From a checkpoint of a small multi-label audio tagger: trained on short read English sentences (LibriTTS-R).
Rows from block 4, named by matrix and row number. Rows with one number belong to one channel. Each number is 128 + 32 x the weight over its row's rms, rounded and kept within 0 to 255. All counts start at 0. Numbers have three digits each. After the name is the row's rms in percent of the matrix's.
# convs0: first 3x3 conv (model.blocks.4.convs.0.weight, 192x192x3x3), inputs 110-120, a 3x3 kernel for each
# convs1: second 3x3 conv (model.blocks.4.convs.1.weight, 192x192x3x3, transposed), outputs 110-120, a 3x3 kernel for each
convs0.77 100:101061127128069166118135089126143153107098149146107040089091106079068137104163132144134042137188071117114088079124148140120142110108134157155172119093102104124109143146146109151087110102075121110141129062144135138138116116058102061121123049152118115129121124143086137154080146165091111072104132127
convs1.77 098:108147097074091118081093110096132110070139117167185132143118104157157104143144148110154112161144183108136114120140142104177152186157119061087098128207126100141148144112133130127147135155114162176100100114032085103149127154021115109076178173071154143103119095145162128097134161150114119138105144129
convs0.78 097:079167119135151095157123138219111110172139089190178120086098147177090101153114159106128071086101049151098098082114154129077155087096152079096127108151156174143136134110138102090140101138126126133153109121136152110119069140124113155132169124133124188116083095144088124158161137122090151130141165175
convs1.78 099:119131154113141147101150147075125150126154110074082105112154100124092148146099158122119061173133074155119067075150066140116128125115117181138180233074107151097143129130129157194144055059090133154196112113116151155126083127113078151177163179147115140113161122103149180110135126133111114149127108106
convs0.79 098:113123106105102139116158152114099143171138122150131056074119133021093127057115123130104124038162145123142111059119100150138115083162137083116106167162165117154140079154142115083165087142087182174073134085129075163122129134105116096064119126140146121168150115158162164145176096134139078089127103133
convs1.79 097:109109154135161119147128178186122179123117120106150133138156145103146118102181159107122120185177106132217138087063134150158169110122087144149053130076128148174114215175124133101180129152134177179156153088121134150063077143159167202130154183144109130093111137104122117076201174131160122131133146125
convs0.80 096:118094101098077134159171083119102078116056128158109159131065070155095141107085082159130091090044109067097132101124125081066140178188149098106154084102144100088092116134099131115107093055145168148107137119088112117128144139147135092122148180130140033147148111183174138075143104115126101178139129167
convs1.80 096:087068048179157149091153106078147151177134159098099082094157161109140117119117084110136150127151114115092108141162143182184100081135099151165142122159139109084127105100138206154159147099153113065087112115112142184218121134118153142138130125209136136114150116158112118171175147074102125141138102097
convs0.81 102:079123119102110146150125141135159104141093155066109144086102150117048135111057183048115159149107140125091112206095070162144106153093034139103098126068135133096088094109096102126146137104140119100126161101140126134075122069193106144172101141180142142069109107121125183160098120114089081112122106104
convs1.81 101:170201177132127112157114111152124102130159163130123144088130175139146124186105156095085092156099138058106180101100159132118117186141155070085104070112135110130133133109127151182183127169189125141174124182183053129149109124167097106131101171144122144098205135087168127133138143133135166098133173119
convs0.82 097:096152090125127122115124101146165147172148091163131083067073118123182102129132143114103088043132129119155140187117128099110057084140101123131114131112140106141122146148140122079152023068099165110190131123168082156148027167108062117156106140119111128165113088116097098145147115142150135115161107124
convs1.82 100:148083108165139132097146119107127121157180172116150139141167125157136122179146169143112095140141082094130172143161103156145156149150142177119057148122107134096119136144083148154096098180164105140122118178117086143064095180196062111089117175126104088082106103123140155100179147174126170185189105109
convs0.83 099:151104136147122123164107162093175096159158131148132082127128131093134149144157185158133159117084119104062164126089144170153061064140151116096130129156170116057150072117160154142156114078080183118117108164119114076125099106164127110100060117108174099126152143123120117099059144154134161120176143072
convs1.83 098:121113174145141115174136064141110161165099102197118137127145157122153162168190167120176097131182138119142147199189085061133072156136182181123136173201125086079083094152167158111124196171093069185175092151136142102108103141158116141119119160163061151137113162109108123049146132145113136104154192107
convs0.84 098:140174112122123133124110134193137178155125092132059088127117133101144114154113171153105147170117143123128109093071093106106071086084111096133144086152097167135130062119091138150141098151120101134114070113117109119116123192111091126129115071110105047103111074161125147132147138057182152117156164126
convs1.84 101:154078054145105153085118122126163094094107133134115150185090104090197132095133085140143116129134082147070102097058141132107093144135201118180100153118150115155100155093117109056136167062110121157148179064150154146158128062132160137118139102114176099156156112155159097121120186147173168149124122159
convs0.85 094:130079059095142117141115133084102134148113183104125121083122162129163115134174109086084069124074154165164130144052126126123157128138160149154165117186157182164124125111128133177161110060108084107077107132158150119096064095130078141104119102092149175137102143060106100113153119055083101100143172115
convs1.85 094:155193151174157151135114164166144127163147202122122059178170140182142095167182154154193162152163175184152157143121102109135138124082115138126152163102070102084045087141150133062121087162172170136204126120105196188176124125126070174093148160122143096110091140160138105138143145105137173112131099135
convs0.86 101:159049145128154154139140130132137067119125101196150153038115185080135133110108133130159067141100117108091124096120068134124145054097193121133214070151121164136178095165079058162145119119138094093179077140108122104124136078099162155115173140176125122132137113104127125073089107067101130146165165100
convs1.86 098:120113178124093108166154114130141153188087164064116112143175160144180177099172119096116069147099150106197165136090184147153106110121102177113126121128137166141122176106112118146129136097152155141136082104151176138105157132165150124087170162159117093120122111078089108150142102171173152164143117098
convs0.87 098:116130101109121091158126169134162184104101157136169172155107134097112113106120090159135083127152143098131108099124107121151132119120172127107105076119142160086120093129124117146135076077113130119183138122050120169042144131180086115135153130088102137120139110149136063204150114104182111134158115061
convs1.87 099:165098120119093144110171133057151135143136148152107130189094108090100139183136140157087101096130133116141114186193156157179056117080161162118171137154101054129143077097142111128178125119163133087132090116195113100104146115114123106174170157145176135147135094122161192166130130169143122156172125117
convs0.88 098:110131140132115121171108121144128187111105156121104125086110140103102145171132067099073089183135102158123120110140125142103157078013171081116115142092128146112116156074099131154112110106138121156124083077092133123121115128124133172095082131148162147166124096162160102107094069105070125109052132144
convs1.88 100:112126116143148148118121128178155179054146171089083136141159207122186127093082166166156089217152140130105104093083123063084172109120149096141142089125162112134132131115147099142145076119197124153156138171183048144127167139090113128180194183145154083132165132182073114187133152133118116149061122157
convs0.89 097:029148084094146162067099148115105130047117151091155128128114115155143146079105096162122087122119054130122080126088115122129138152106081121109093094105141113127123138112118163124127108090111052166100108115126123123088130130128099122048108127053087120126081112142080073164124097144084111181167081120
convs1.89 101:149121086157086108119155157115157114121187166157133176181134123135163119137153122153195097201136096174121093121166179200120121132106115117151137188046091146091163092185168100128155162173156143107120130110126140098085093162110102152137138126149153131123191114106183102077142152122095159126134135070
convs0.90 102:124129104098094099123067116166150178139128134148097092108119162136120120118112094139175098134133157174109153160130129114092095185124131156160135153121113080126122156095120094115087070111167123140135159172116140076097115122153135165102148055070162167074130126094100055162129097149096176199094132075
convs1.90 105:145140134173125107129128133139040101183104190140106106143113121146187098156182130105148131126070115128138111101143065172112147131124143159095080122086138127074105172099100103126192123088105090096149103158111119165082140089166079119175104150183124143107169094074112119100102140086159127158136098117
convs0.91 099:133052164097113116084111148181141106155159185100124164163081110151136139165128131039130109141087146146108134134098076144102108118110112130113052081178128184108126079102086120158144142106070122067160067139123136085146113106103077160133109151184100158121105163163035151116086092105168078090121132144
convs1.91 100:176144161130074094158108110088126100157078121168128153145118146147120178209107164174128076209097131094199099115123054095181136137137121161154154206073141157136194128171139074089100138100173135165177140191107089130109114157152099174096129138160121136142098147157117104157129126108150154148141133121
convs0.92 101:106134151066123103040147050142111130096147136088111107186110087113117093134145121110121095146175129077069087145166095124119120097134120170132189163124112179146136150121118105162147111103131124127129121092062173133162104036109156123110083130140158171123129077061210175125124116132160115101143111135
convs1.92 104:117093111199190180141143131142128147172104148115108183087128131144107115141198108142169164119137140191105149174101112130088127172206123178127139125174144132163130105183206150131113147134195140109154133126138150240129135083082175147154163100090132118113122204183131109123204155182108162113122107121
convs0.93 099:107128148132112062162122110144149137113135136196124084079115154084144101101200084062088123147134105096144076123152106097156067169106159119063087090095179094125095113127102147113150117115147112126114072097150088102106065107079055117087087123108079138153072120157128124119107114136094117122102088154
convs1.93 099:205176117117112117193114106113126109140119162132142125096121118137127167112162159085147122135173217118146100164144139084145142118122092205124103162124186096101076118146120138152140189161144112144191139134117168171116170122175133159147163102155113135102097119106085089124107144116159171124136084119
convs0.94 099:160103113124107145081145124136129115078120193156086181081164119106135110092137172106015171123115113081118125142071133139096133135138110118188124156117133138151136114151053084120082079105152127056102140153137098125156093129167137116142139070153167093117143139168128154040139097121086104139099108079
convs1.94 103:115126103095090101096098184087120157120186161099125033180106149170104130086123126114127090121116137060125125176139107144128148202164116111131097157148115108154185145138169159197099148185104142146135131107110124152157178133166120086160146148120112181171111164109121160142127192124145136125121173142
convs0.95 098:082121034120136109149151125075113131057105109151143101160113122152125160139124164114133109053123112141118136126125143147036075159148153170157130122108161120109140106100100128115142083113106134122152137171127078151131128122177049128170096173121152088091137131096182186121116154138155173115156121062
convs1.95 101:125165141183100099150138143174135145162179136156182168097133135154120140155177212107153080128092063179184224172139139160132150139081117190163117147154179149163093149113155161110137176156149144120150097162139097109135095101158116103144142150188077041125174157141122091090144153158165157125140105100
convs0.96 101:119106062093082119169127091202148112142097151165109159127127163106116160106127144149147117146122129128126148125137138119125163196146118109138086146128185180093165137118091103125213164066162116120123127126162116128137097138116140127168169129118116124138119138120116184115117116085146108149110074144
convs1.96 100:118122101088114180123151175093108113155112165048109158177126109100179160159134137108183145156044149162155124142103137118150163110101109117166121092134189153116094155142143089081133146130093102194172093125152077125160128096147215139139101103122110161090102180111094086151101169158122098177103211180
convs0.97 101:181091118101101116142080138127062144162044085162101092159127093098130128111088023139068129143097112091100108117119117102138111161116121126099084115127093105133074111137132121098157098120164185149026116134104138146107175153107142121083118141127101133118131138123155079167162125129092098157166141090
convs1.97 102:163120199079125120085073116099195177054060137156109127173112124135096113097063120178091113148096144100085184116138128082122124199069115188087110138158103124137120142076103143116102107161145105177030101065129109117125108171091118164161093115188151144134117135111132076124167142126090090092130148088
convs0.98 100:162171169137116094083106145114154151143153169116082112110160138119134124100098153163155123083057111122075074125179112128097138115150092109158088128125054139113184039081110128125171134108128129140111120127086097137143167139128127105084160107142102114112162133107170217202102129156133070073074056172
convs1.98 099:070080080148123115096088152101137132186029113158139106127153081105181100163097155086082140126127125113093127143182072104156132131173130066107135103159178138082097097151154099113123145133147105168147099175126059093162133086143143149140145094135075065139113128129160135134066050155153106125109144106
convs0.99 103:132100110135091157153113153108125118125163142127152155161115078158116087145200100159138071145096142110162137155053166149105141136140137131069118136134083121138064120090136178127159193118100122104148128121078204180130153166142127118117165156148129120207153148135197125120137141121124162119111079044
convs1.99 104:169160133141124110152134131174167147141107076174168094139110096155150068160120144119103107142095117147106164094141119127137106077107163127100080159175117161118162169118128124117114116194135148092080176138117143095120175148122163139146160091101087111138195116155145137124151106122095166131156099085
convs0.100 099:178136165115124118127068095146080042137176087169133096138133137106125193124115154177173076123123137106129149129085155184109073135071151155060128119105093082092093157107110167113210132132123149147156103091120119112111134147169135129067125144104129164166082129053151128033130180111116136097135109123
convs1.100 103:158224136204099127187139160119103066146148165100168144056193077131181084138111127121082155111194069101142156107186128122155125133062110101133113070158151141172126170108137110139106146093069117125098168125079180173114175150058138154108141138075040078126122122117132115180073108101128143123072153093
convs0.101 101:101111119116131119124160192100159169125099128102092145110134119146156130154153121153109119136131105131071114156131130140176153114134135056113118061158174094141105097149157112109133121198129129165126134124141120154080105115099101134139139144137086087154147117121160074173127155085116124075155105021
convs1.101 106:175153155149109133160139110099080065179163192174099162177142129175146135190076139126101147121202149126181092153126163178114134192183146083136181096126107102166116172052075190165110111085034116112132152133209048133079128104157104144126159140158152123103131132110187079160109085131166099122132154166
convs0.102 102:118071098154111135145173112129101103150143131110078121106133146111114113102113100170115160199093055114116070128078117085167226075066052093105130056130108114097147155165074117077133107171167128148131132152123145105084086049134134142092068088155116168133109156169110134161144179115077128142145158121
convs1.102 102:113192132095116132080084174118085109131111123041108151132121109167163138127136123107138119151126075135148149072099147116153141175177130101098126102151151108152163084106193111149131104160182118083084133111157134161118108096139144153153127180148100115196135132127130127250153105081080121155138136124
convs0.103 100:149102121089157166083056097162141153165080133074127096097069096155116133080120148141089103087116183108134123158153119105157131188166199129128137117127174122149094105171116119113120105161172182044084106096098151110134163084099120128120066170133096133146106141146096105160092090157069083157083093131
convs1.103 098:148138123179106090072131101094095136100150114135135095103164126119101132134104146104170116138131130143078115141086126127109099067119117064153110117134180203102155135177116142134125138109062171126122129091134141133114127116132151119096130127134115149118128131074088188130153127123124108169166138102
convs0.104 101:110091129188127087160126079112114186124095152130137099159161108158122125148133081090100143089152060150114148132155141150105103064145131132163168122063141130135106135095072152151099135086156140165096134088099103156121185156197134041157099064090144135125134155109156101116171155144103150087162134109
convs1.104 100:110116131134110149149111135106136132104098168132158173129051118145093084162116116157082116102108125134076125103098114166176090139124101092056155116178114118091184108077081127113133190084084177131099141142160137121160187140196127092114073159131116147100084111175145136159129090135167157186149120112
convs0.105 100:160103075043148113103187163100179126155147160155125108108156117091149088150129151153128173138183140134180150150130117090098154081147096173151161121158129153142123114080133164124101138166124129148110119134111108085082098136177146078124103128159076149161124147121123116130073081109101133157141079125
convs1.105 099:158154079122171104133083137107149135114139138106152127085121118140067103127040127124115179051088092096044135135084121164142157123081155093117106119235129142092150130153107094047093165161134185072128091105083186121149101100084107107168108101112124174184140165175101037172153148124172139107143153135
convs0.106 101:149146157147094068137098109063160160051068125159064027134113170119132133150136082151185158087102131148116123118111115159114099123113115153160137135133114133143170135126097164131112111166107138163115113140104174118102149153124192168079119121154197175150190036122198147121199107126143113128096127084
convs1.106 102:075090080131132143129149090135155144144160148180152124126086071130105137141132056089110143118100112085112170167155135109119102188134149155095062158064124168102135112112174125091116143158147107115116100142119129186110163128097112103109131092110113104143123129111120089147112148152161101107112138157
convs0.107 101:103105090140130119111126096101141167120121133130144086092198110107141078168105108117077111089080115112101060140115159150149199119167078158125146139130086066200163151115135149127187096169107133151111141162130113127115104110066109153156120066189095151144093151140080127086077188169082126187083191168
convs1.107 097:131123149095111158083116147107132119100104117119179118138112165127097093137109174110095133135124128102141163116086099104085142118075123094136065110172098135164161135134130099109134114168166156069181086073126166140136119096147076132094087133166160116130141149113085108074127124092119095107146159113
convs0.108 099:184145143150120081127097095151110121138105144164160108138153123119135150073119127118169129154111172105078117147147091093145150144193168101145133138078151108095130105149185180133088132159146147144143112129109138127137133102158102137151185125139130194110149130122081134104038141144094171147108116112
convs1.108 099:133062117068153164054122131116168137117104111114146121145159110127106160115145140163148098113055155129157173118147162122132128134110144149093129112113070097083115154153163097115162125140140063096157113096137131145086127112193099105156101129169122100128148138139080107163084036182097150106119095187
convs0.109 098:133138146143101133109110132138178101148124154140124167072108127112115129139114130120143132144109121098146097145097102124081103130152150149140090048080122132101135128165151123111101139105123068101164084125134097097094124077190077167088082112115109197111147084124144063112088129114112161128161155156
convs1.109 098:150090059121113184123102168088102119126157145124126119147152135115103163128077101097143093111138107121114071123094134125149182154136110143137079080144127098094145151076146147150151089057101111126118133080120109154164118120138054111155108199099119057135093108126049127127104104150081155113094102133
convs0.110 104:099136118154104111117049080136128099098089153094074164126127177120094174098107126111170112167144149093106113102114110138195149095134139104099102072126113157111119124171136136083162141137147163094082078160111111167130151096130090194066193124077120113093145108120111121062103087109174108173083111131
convs1.110 104:151110186045116116140099133151118137115051137078112136152150158110151118136124162186146178113080089165118154105115134131105141100163111132078085129137124096137103124046119083114138090067099126154122102074126114117190097131197109119119168144103146063183154137148116075097126071134084074191110080128
convs0.111 098:133134178141160129106128064136090148106155182112133137113120150148180159157103119158163164118087164115142107146127106084091170094130178110143132154171170129147125127143173131097129155154088148118160120140105127137104179114206142081133115152153129159129114159180162131118089116152137097129132161113
convs1.111 099:050119080133128144115141147108108111147176062121086123123061110136126129127161112100096123121118118111124224149107137187123154094109125139145116141130144132110121120140176123166122130000093120132151091147099113154130106121147127133104115100100099180129124113138132151080142159118096117143121126133
convs0.112 103:068134126094077090128170221106051137118118116136134125136163097142127138066121115141145077127141120092128141128126154131168095100147170162156075106125160131118118139152070075106144169096121097158068172132117121092157104142113116141106174158166154146152088163115106157091118095133138099167158139117
convs1.112 104:115101114108118166106074118105093105180123173119043148130131149075129139173112139108112172104073141110151080127134115140121134176116121023113154125078122106101128077105145126108121074054096068137166079133133078156125145067156129069165103117145110165064104158090161156142115050095122153131150134140
convs0.113 100:156157140142101134105125111139129132161127141089113134084076096134095092226109069112135139047159117072158104145159119155138093120120109114104096136118161072082119140115129085141138128150153160069129118151154127119115103091122099194137119170117102124169138124115123142111108022129116071088131175135
convs1.113 098:183086145098085139150102103101160157130103115117107142128088168130115171109146080132155154150090109126144114114106157135120095134106193117117108135143105188155158114098146120124110128174138148153135172166101104061105116116128083103106137148149093080144146121124129105149122130165088154160119103087
convs0.114 098:139119108137082096181087105117142147158140140146110156133092114120089139130122208116068141133109108112100070126107113149152184102105138107095115142105129107080168129085114105114052058092210135141112186103087166116143152130170135130095200133143127136086085125133109113073077149099115106144138081131
convs1.114 097:112161113078071135072123098035107128117136106148181100111165187117112068124165162098106191092151107101118215104146087088091140132098113143067140113148098105083137140090132108142114137106129176139094141109135092126101160112096141151134112121065079093140131134175122179148049073210140165119101082121
convs0.115 099:164139170109103114103131051150118039181192159071146107112131194140158177075134104077132112135151134102104131116148094110080149145155110072082163145101097154131141201161161103173165093102109136138159081113120117139142072141152075139061126147130150091088151115069090118093070122153129144066107129077
convs1.115 098:124132145129113181139120125095155145146018132098124118172137188167130078157076129141148104184038138118155166118104109205168126100060167134097128115141159073115092158115160129110167115082161121149084127176185112068121108172120122115118136144106000085119110119107149160180101088118097130194064067161
convs0.116 102:086117093128076161051108112051139141128140094098053146164136131152142129201144146131102097094109079120128117133086129137147136138164114140122103131144136048087099167156103109113103095126086159118066117127160081162101092114083170152107136103114136173084136100106085062112139124169139134115185174100
convs1.116 102:124103160123130102179101152091141068145121104101125134091147102127129127151079114124130171163123135131138187112206187120117136177069096132117125129101157120086082121129120115132088068103094134085167158153139096147124205118197141083124143132157116133121194137103174085194198132125150155164177162085
convs0.117 101:087118205085138122074127158104104104063109183125133079124143109106177148137164108146171134115113150125106164146151178071127144137146139153141109180144109110140087119125148146120091122091122179135132144125117105134145127142154177155148070150116180136159179104112133138087067174114107168133146141127
convs1.117 101:170127111117137149126125098112128119155099045137071132122197039064133103144104169088150050095192182067137196121127136076128108128105085125118086096153101106135093114097089145110110118146165066100167141153171154133082136185124103098183121142141082164183141095092124140159062164193163160108105155153
convs0.118 100:105146142125171123127066172146108104105125186150161103096120120089143135183181162137193092116096067142132151100167131147151099134107179167117114078128180149112115127158089093120100117068135138136113129128125149123080138133160137106143132107100169145152143100119099117114147096122145082131085136174
convs1.118 100:195169206123132125144137066103118124207152062083136143135155140153099100125102109122117127120113062152168193112137106163176133078116094117135150133099215131110108099089101165134162161147115091114098091117086158106114075082095092135152152159181159138119090123062080145121103062144152132154149100082
convs0.119 103:143117128128164107133104134128127079145117122142120100133037216185096108079056089117077121070105157129166129096146132106131121109116199091139136102126158153091107124086079172141140109117172143119167154096159078155190139139162130116192113186162136089123162157144107157118111163071108154118104175195
convs1.119 103:083132110104112149147142139107068170165146131079158189057094139121065142177111179053101081165124164111140143091115206106160167059139170100122109081133089104136062121119107125139117127116148119127141165164122119093122109075156124167110137139123083128169149158092147144129110115192083110150081187152
convs0.120 098:139141175113061054139149104149152137138114181113069129095079051110107131143127112121156154138102132131147147106117143097118091101159148123105089129164143092073105102050154173120108149091131139132191078106122102184104067099138124162080080133132158103138108096135089178092139137124088125089038102199
convs1.120 100:121092115049158173112120134117105115120129078106134070107120113164124112108093094134079102118083113057108117098071049095128094138179115175117112159179122139168139161111110123117100116161102138142057117135127140159158146123165132098124134127113083135097112145142115150071111070093137056046096093149
convs0.121 100:073059094162126138093081121095114179083156127140057170072171139149175154100168143125147085171121120103145133143128133089144165157054152142096154136162131096122141165098132162167125126130145071129085098115105128200173123129106079114108126156100057115187076115138141105153085164137124142156145128129
convs1.121 102:168124152191183117130130159134160100120148048142192167093169101107190112140150148104108141070150116179115202129093033120199148111104166051154106167184080138091198074119142136087082132166121104158142130123129166157110116121092115103142123149091163077101106216153142101152143094079128084084140104160
convs0.122 100:101103150142027078096082155131171109116114130185150101123084138098115118026108170081055131087099153154106094054064123127135126109121122095090125126151127070153128164064129092128102124087186116135150090095109139146155111108112070136126174166088125129147086117120133160155165157138061148176135120102
convs1.122 101:131087083182106115097096118164124155112104140131091165078096150110151110044054139107086105154154177079084062111084137112102120106117092113091151146066124148118085166142096104124105163101097112117108145128157178122094069106099141170118143112111163100104144121159105109090117157158142200145145121156
convs0.123 098:113146122150114123140094062166160200137148123114165109120111160116096087175123120110043027162114103055091167080031157156121162137082107152140105121109143171079158148081095085131155081077145095115135120128142147104123118126104143149114116133178131156174106107095096122095158172167099096073105132095
convs1.123 096:166105141187142104102093152156156136097158138157122109117135171143162174035128148129112140121123096062148043108107137102109087177180173066138125100163153099155138117145176130123162123101157181107161121113089138168177127134142113092128161227161089155161106139104138150136104111122105111079073137220
convs0.124 099:151115093130123094131116169120125135118126090073081168118100124084106141059113115111071183125111154102131132116067110155159149136150122120156125159170082086090068105078092079110125079132169123147142135088127171157124095168162138107131149204129135076087050114098116112160109133124124157113176117144
convs1.124 097:126140108119116152064180116087150114151133075104063107049104130103142190147107150100114104156135135110122122143150105157080089070114145088079110128141095038094101150136158177148136145171100135173151181083116131058163039117103099097087124103170127101134133106174173142114147132162085088145099078161
convs0.125 100:106182166147135094130099139126208115115130123130043138084123074091150081127066172080105090133125098127080139121150136124090131097132135161090071165137106099080112178080122102101159129131156101109173124079059113102150092154098087171028098121103102120090162083142093109100060114169111086111153113087
convs1.125 100:128083140093110074154104122107126038128113120142129102074145124166126139151159153143138113181111143106105142113118115103098134130112040164106138109090063119142175096132139141150160080049108121095062096148134136132120095133087103090113169145195136140157151102090164191175124143148105115103120042098
convs0.126 100:125083107179063075141163161120128115133115132186150089156161150118108120128090112128084153127072100125151165078152167176163108140144150142168164090134094119161096119161099118136151112088039145091149147129086140103062175088156118128154189118129124118112145096101146056147121116094140138153149112133
convs1.126 099:094065103117146145034110097074148128141122187144174103084119222079119094101119182136142145132141187073127079130142127136130142145035142148084145147154179136094137166105184125087125109149181164144148158127098125162134118134122160161130131106106094123136147118121103150133127144067155134161112120145
convs0.127 100:145111118126148121102102121112110071145173098116142125160192143162104140180148105127161141139126124158127208186132082052087119098126167153118097100074123120054117108192139150145152173110073107114124081125161137113081142143134082085088133068121156136100140088087068117100138132119110141143197173123
convs1.127 099:141088095171105164165102096117121111155122079120138068076073151093072133147107107096122191162120165152092082124083166123096132104099155143133104098099084127120091113110150148141098137150100140122100172119145206112155142088150173159061120145114153162135181071149143143025100158125149136125159144146
convs0.128 100:058084013107114139137078080109098110135182162118123110102158093101150083091184193093091104138125130150108112147061199130126093118026161177110199138119114158152173096112102166142079156101090131144177115132084115159099070101097120095091158149123103142123093121108104130127160138093155165087134135106
convs1.128 099:110147162161146129146172139097173121138171101073166131127159116163182081140142066129099120158155101134121175106112182123204102099195147113093135091116108081099114074171092151079088155127148181096130124147170131124084196158140121124120140176087127125064061175092155108159138136125148142091182126117
convs0.129 097:118160155107099135149111129127115132071117101092108098137120201090109074083134152115165075082081110116152108087120163121103068133162080137157128140130128145115140091145124149139050053097108188133117137120141135117082121100110125163168106092168106153221078118131099086080090124101120144106087093111
convs1.129 097:170173161164114113127111136120080120148122155124093089115118086164123159080047132134154192118138138074109045122145126090102208083098151062138083160115140105174129138137176129148151164198100096131079166164146131148125131148100091068073168090091117071019118145159150133168160111121170146164059101119
convs0.130 100:099156082121052152107137085071203143101135125101124174124145141165170128093159082099098084137101161156126095194131165147104153100128034143108115148148163126112131103079114137133098141104073076074058113120138118161131128053054132107102161099126097118152171148128110166086110115100116099097196114098
convs1.130 095:166204163150116114143065071181130178129137113150116062144146172121096122177092096118133137071086074073076140137120094117128135085129160116151133101130172154134196148130150092131135182195128140128180147162134140097134116062148128099136146171083155172121171171132136116142166117133181128138123132139
convs0.131 100:053166174178150186110139131173176152113144137084124130076102083070068109088126169109110146160154095114101055060111142087182126115175131085107116085099115102140159099043125119097113126160088111094105086139136141164122128160051107139066093103093111156030110149157090095109095108123117136097127108103
convs1.131 099:124128100073056135184172183124119107168174104110135110147151147141121104186128127036153130112105149100131102148119083078078121193178111024107117088146166075160148088122122173163171158153119117131131095117106069096147203167108124150092172173135177132140106038119151103140124132137172154119129142130
convs0.132 101:112095144095098097099087169147180124108074164166142124148171139087157082147096111122135159173129077115070073120095123179089142087085171137161091196119105083148125125138118111130094180134113143136084118177134185116103167097124117160133165124101127124156135103090119099175098133112137114136110081103
convs1.132 100:125134098150212125094125135114139126163168118120106039069146115101147117086115090108116147074126182060084098173157100095102123163148133158197159132107081091140213138123139116134111155182088121158143086113136157161149175108122150110121075136093162146146112141122165127132114186146126162117145110128
convs0.133 099:101133117149094094061130109138109030125151177102096126117156099189110100160141190069148147084141105125087075171149143127126095139158138098154134099150166103094171146086136154145088081111126112114182095182092132063138139107131136134099104139120163129125129118133098152106106144160113152107118139106
convs1.133 099:162117115093056173186136116087141138174129115170149066082106099161138184116179107135110154162062139063156121147146121138110154161143140171051185117126127083094053125117110117102084153131131103088056123207097101133131141149143200128132125142108103152113127127123141070146101145135137140175121095103
convs0.134 100:118110200061138089119178060178131124131127170091103075090130099145163130159129150079089117079106164124106110091116141130127123151143127111085092166175139127095161120135119142119139150095111138133130101187093100086128085094149188131130050102153115168098119129129069174164085132140164156085129130149
convs1.134 100:104094132158153136112115113118176126052116181093082138106062122157135117176138113108124128134186117123211123125125165117130128083193157125117146101167154147095212135157164070061093110126123114107145116160095136163156164122137137123132107123161081169119102116136062139100128145102145132080087136112
convs0.135 099:136075072099145092140145124137129162050118140056067120141130127176096167167138113054117165166152123161157141140167113114115118137159064076176123081082159106097127129118115145058125085093086103138149108134113160116039149159106114148103113149079137131147161158084116116075139149095148133135155096099
convs1.135 098:182114117143124134147119148169103079150116116149187122183141123177169129120137163167131169104153121159083104118107133160111173084033126110075067101174151130154154159156137136119158159180206181179057105136156205172103126194190139117113102129140127070133134135123126109103101124117080120148098111079
convs0.136 099:080092117136152120181101105102111086135188164094117099132104090088192113160086130137147093133108137142060078108155201136118166064048087139122118157154131158121134130143149085144088139069159206121074117137124164163122120150076124121141142187112134125092141163180134108141149090081135131130109096102
convs1.136 099:085100146130158183113156169115106183137153129106160163138103136100134158103120128086095085084120127088123120163149156173102201115186141127132176174147104138132130124104115112117179153111122139114105115142133148103192156111097133163148101157116119142129102112155135121126163107138144140086150158117
convs0.137 099:114130128123098053120110106088115168133141072101097112038146084141148055084132081105122141073142120187140122083136109187048055134082141156067118152121144154136142137078117145125171134139116134098065111169118059155117155101120130139096133141088125101146111048097151115134091107142099101136159187043
convs1.137 100:135120172129150143137103189131120106122117117133133100144137109119175132096130123105108097131136167095133142126158106124115152122201133093097097127131182130110178145137134112102079143125123142157166153094118128151137119073069138057144122173076127107142152151140078130161101187100123167109110127137
convs0.138 101:112067172194084132118157073104117084136117113087131085127123137112095174131125172095121176124172147122082090135141155162112136174165160150072176201118100146185157155107109123144150121129095143081092175156111109157155091151119134128151122118096130097122104164068125145143149115122147149153148172129
convs1.138 103:149092116195158146174098176091106108154038140129101130163126125165127096122133089192186165139126081101136193073037120107119154132169133091105158123169144124155173164117094116106099084107095120154146126106177079114127136165134084179119140144131104187118085145137177084170141125121155088136109210126
convs0.139 101:107120176132097117091112125136165155138092135171096117084124074146102102159112089099129173116094106130142114065134218097063126099187113140170138113133198083103182142145077125138151151140066091099099131143135110136170120114146127076177066125121101120139089179117093114077143139134087119156089174122
convs1.139 103:114111130083080123100142053088093109058111162154120085128147085138137117088175117161105164101138146044182085166141052103148092148166062091113132125136164114139165101121143129070191098144072105059111143156069125146128141108158124155198094193129073145154067188150108188150140159126113108076117146148
convs0.140 100:138100142115139115074139169164141101189132161135153116112122122104117140129164056011115165083093083099138111086049124135064109163122128176137128087133130150100129164074089130159124063096068102130165103106189083119146101123127139095146082032205186142126093088155112143129160175122148154124144163124
convs1.140 101:106113106125156145076165158139149130074140156145160151126172118147135127157077165134104146162095120127088123089134154136108136109180181100084156132146160116161144153144153142135153157149193153153142167071074126151125107141118145167159094116179084077148134121132110117171128128029198170029180138166
convs0.141 101:143089104152171151140153163105102132128144108155184132154080142098138146121177121062088109162118104123097096123004063154149121158138159076116160138078115159167158115163162120044056102162174131162103130145119153126091098106089151172058154094055170139146137090139154108089227059078150149107155108091
convs1.141 101:176164106164164135026093036105198131095134124123107099138130147119119124156154145104138102078092190088146149172147135111094098180134169125152080126119138108101109165117148161130129101098122089082136170132088124135137075129093125174125134126115147141114172149135112157130135142117183153143117175122
convs0.142 101:143155150095063068124137184135120171176067132133088080093152116109103172108156167115151101136091103098150141152113132135143140142171089103150086127106149128122156058139157137189128081125089152139139140109114121157118093132112097109133047203116126081123058134115159097125123126139109155125091125131
convs1.142 102:092134155192115071053052059172131131146124110144099155110135127070138098110104063120160075074124101122066111136130137129111105074038059119159118109148105085059062148117112119111074120175118101112120134102120133133070157140091137071075110115123091156143103120179143104109102141178138139138149137175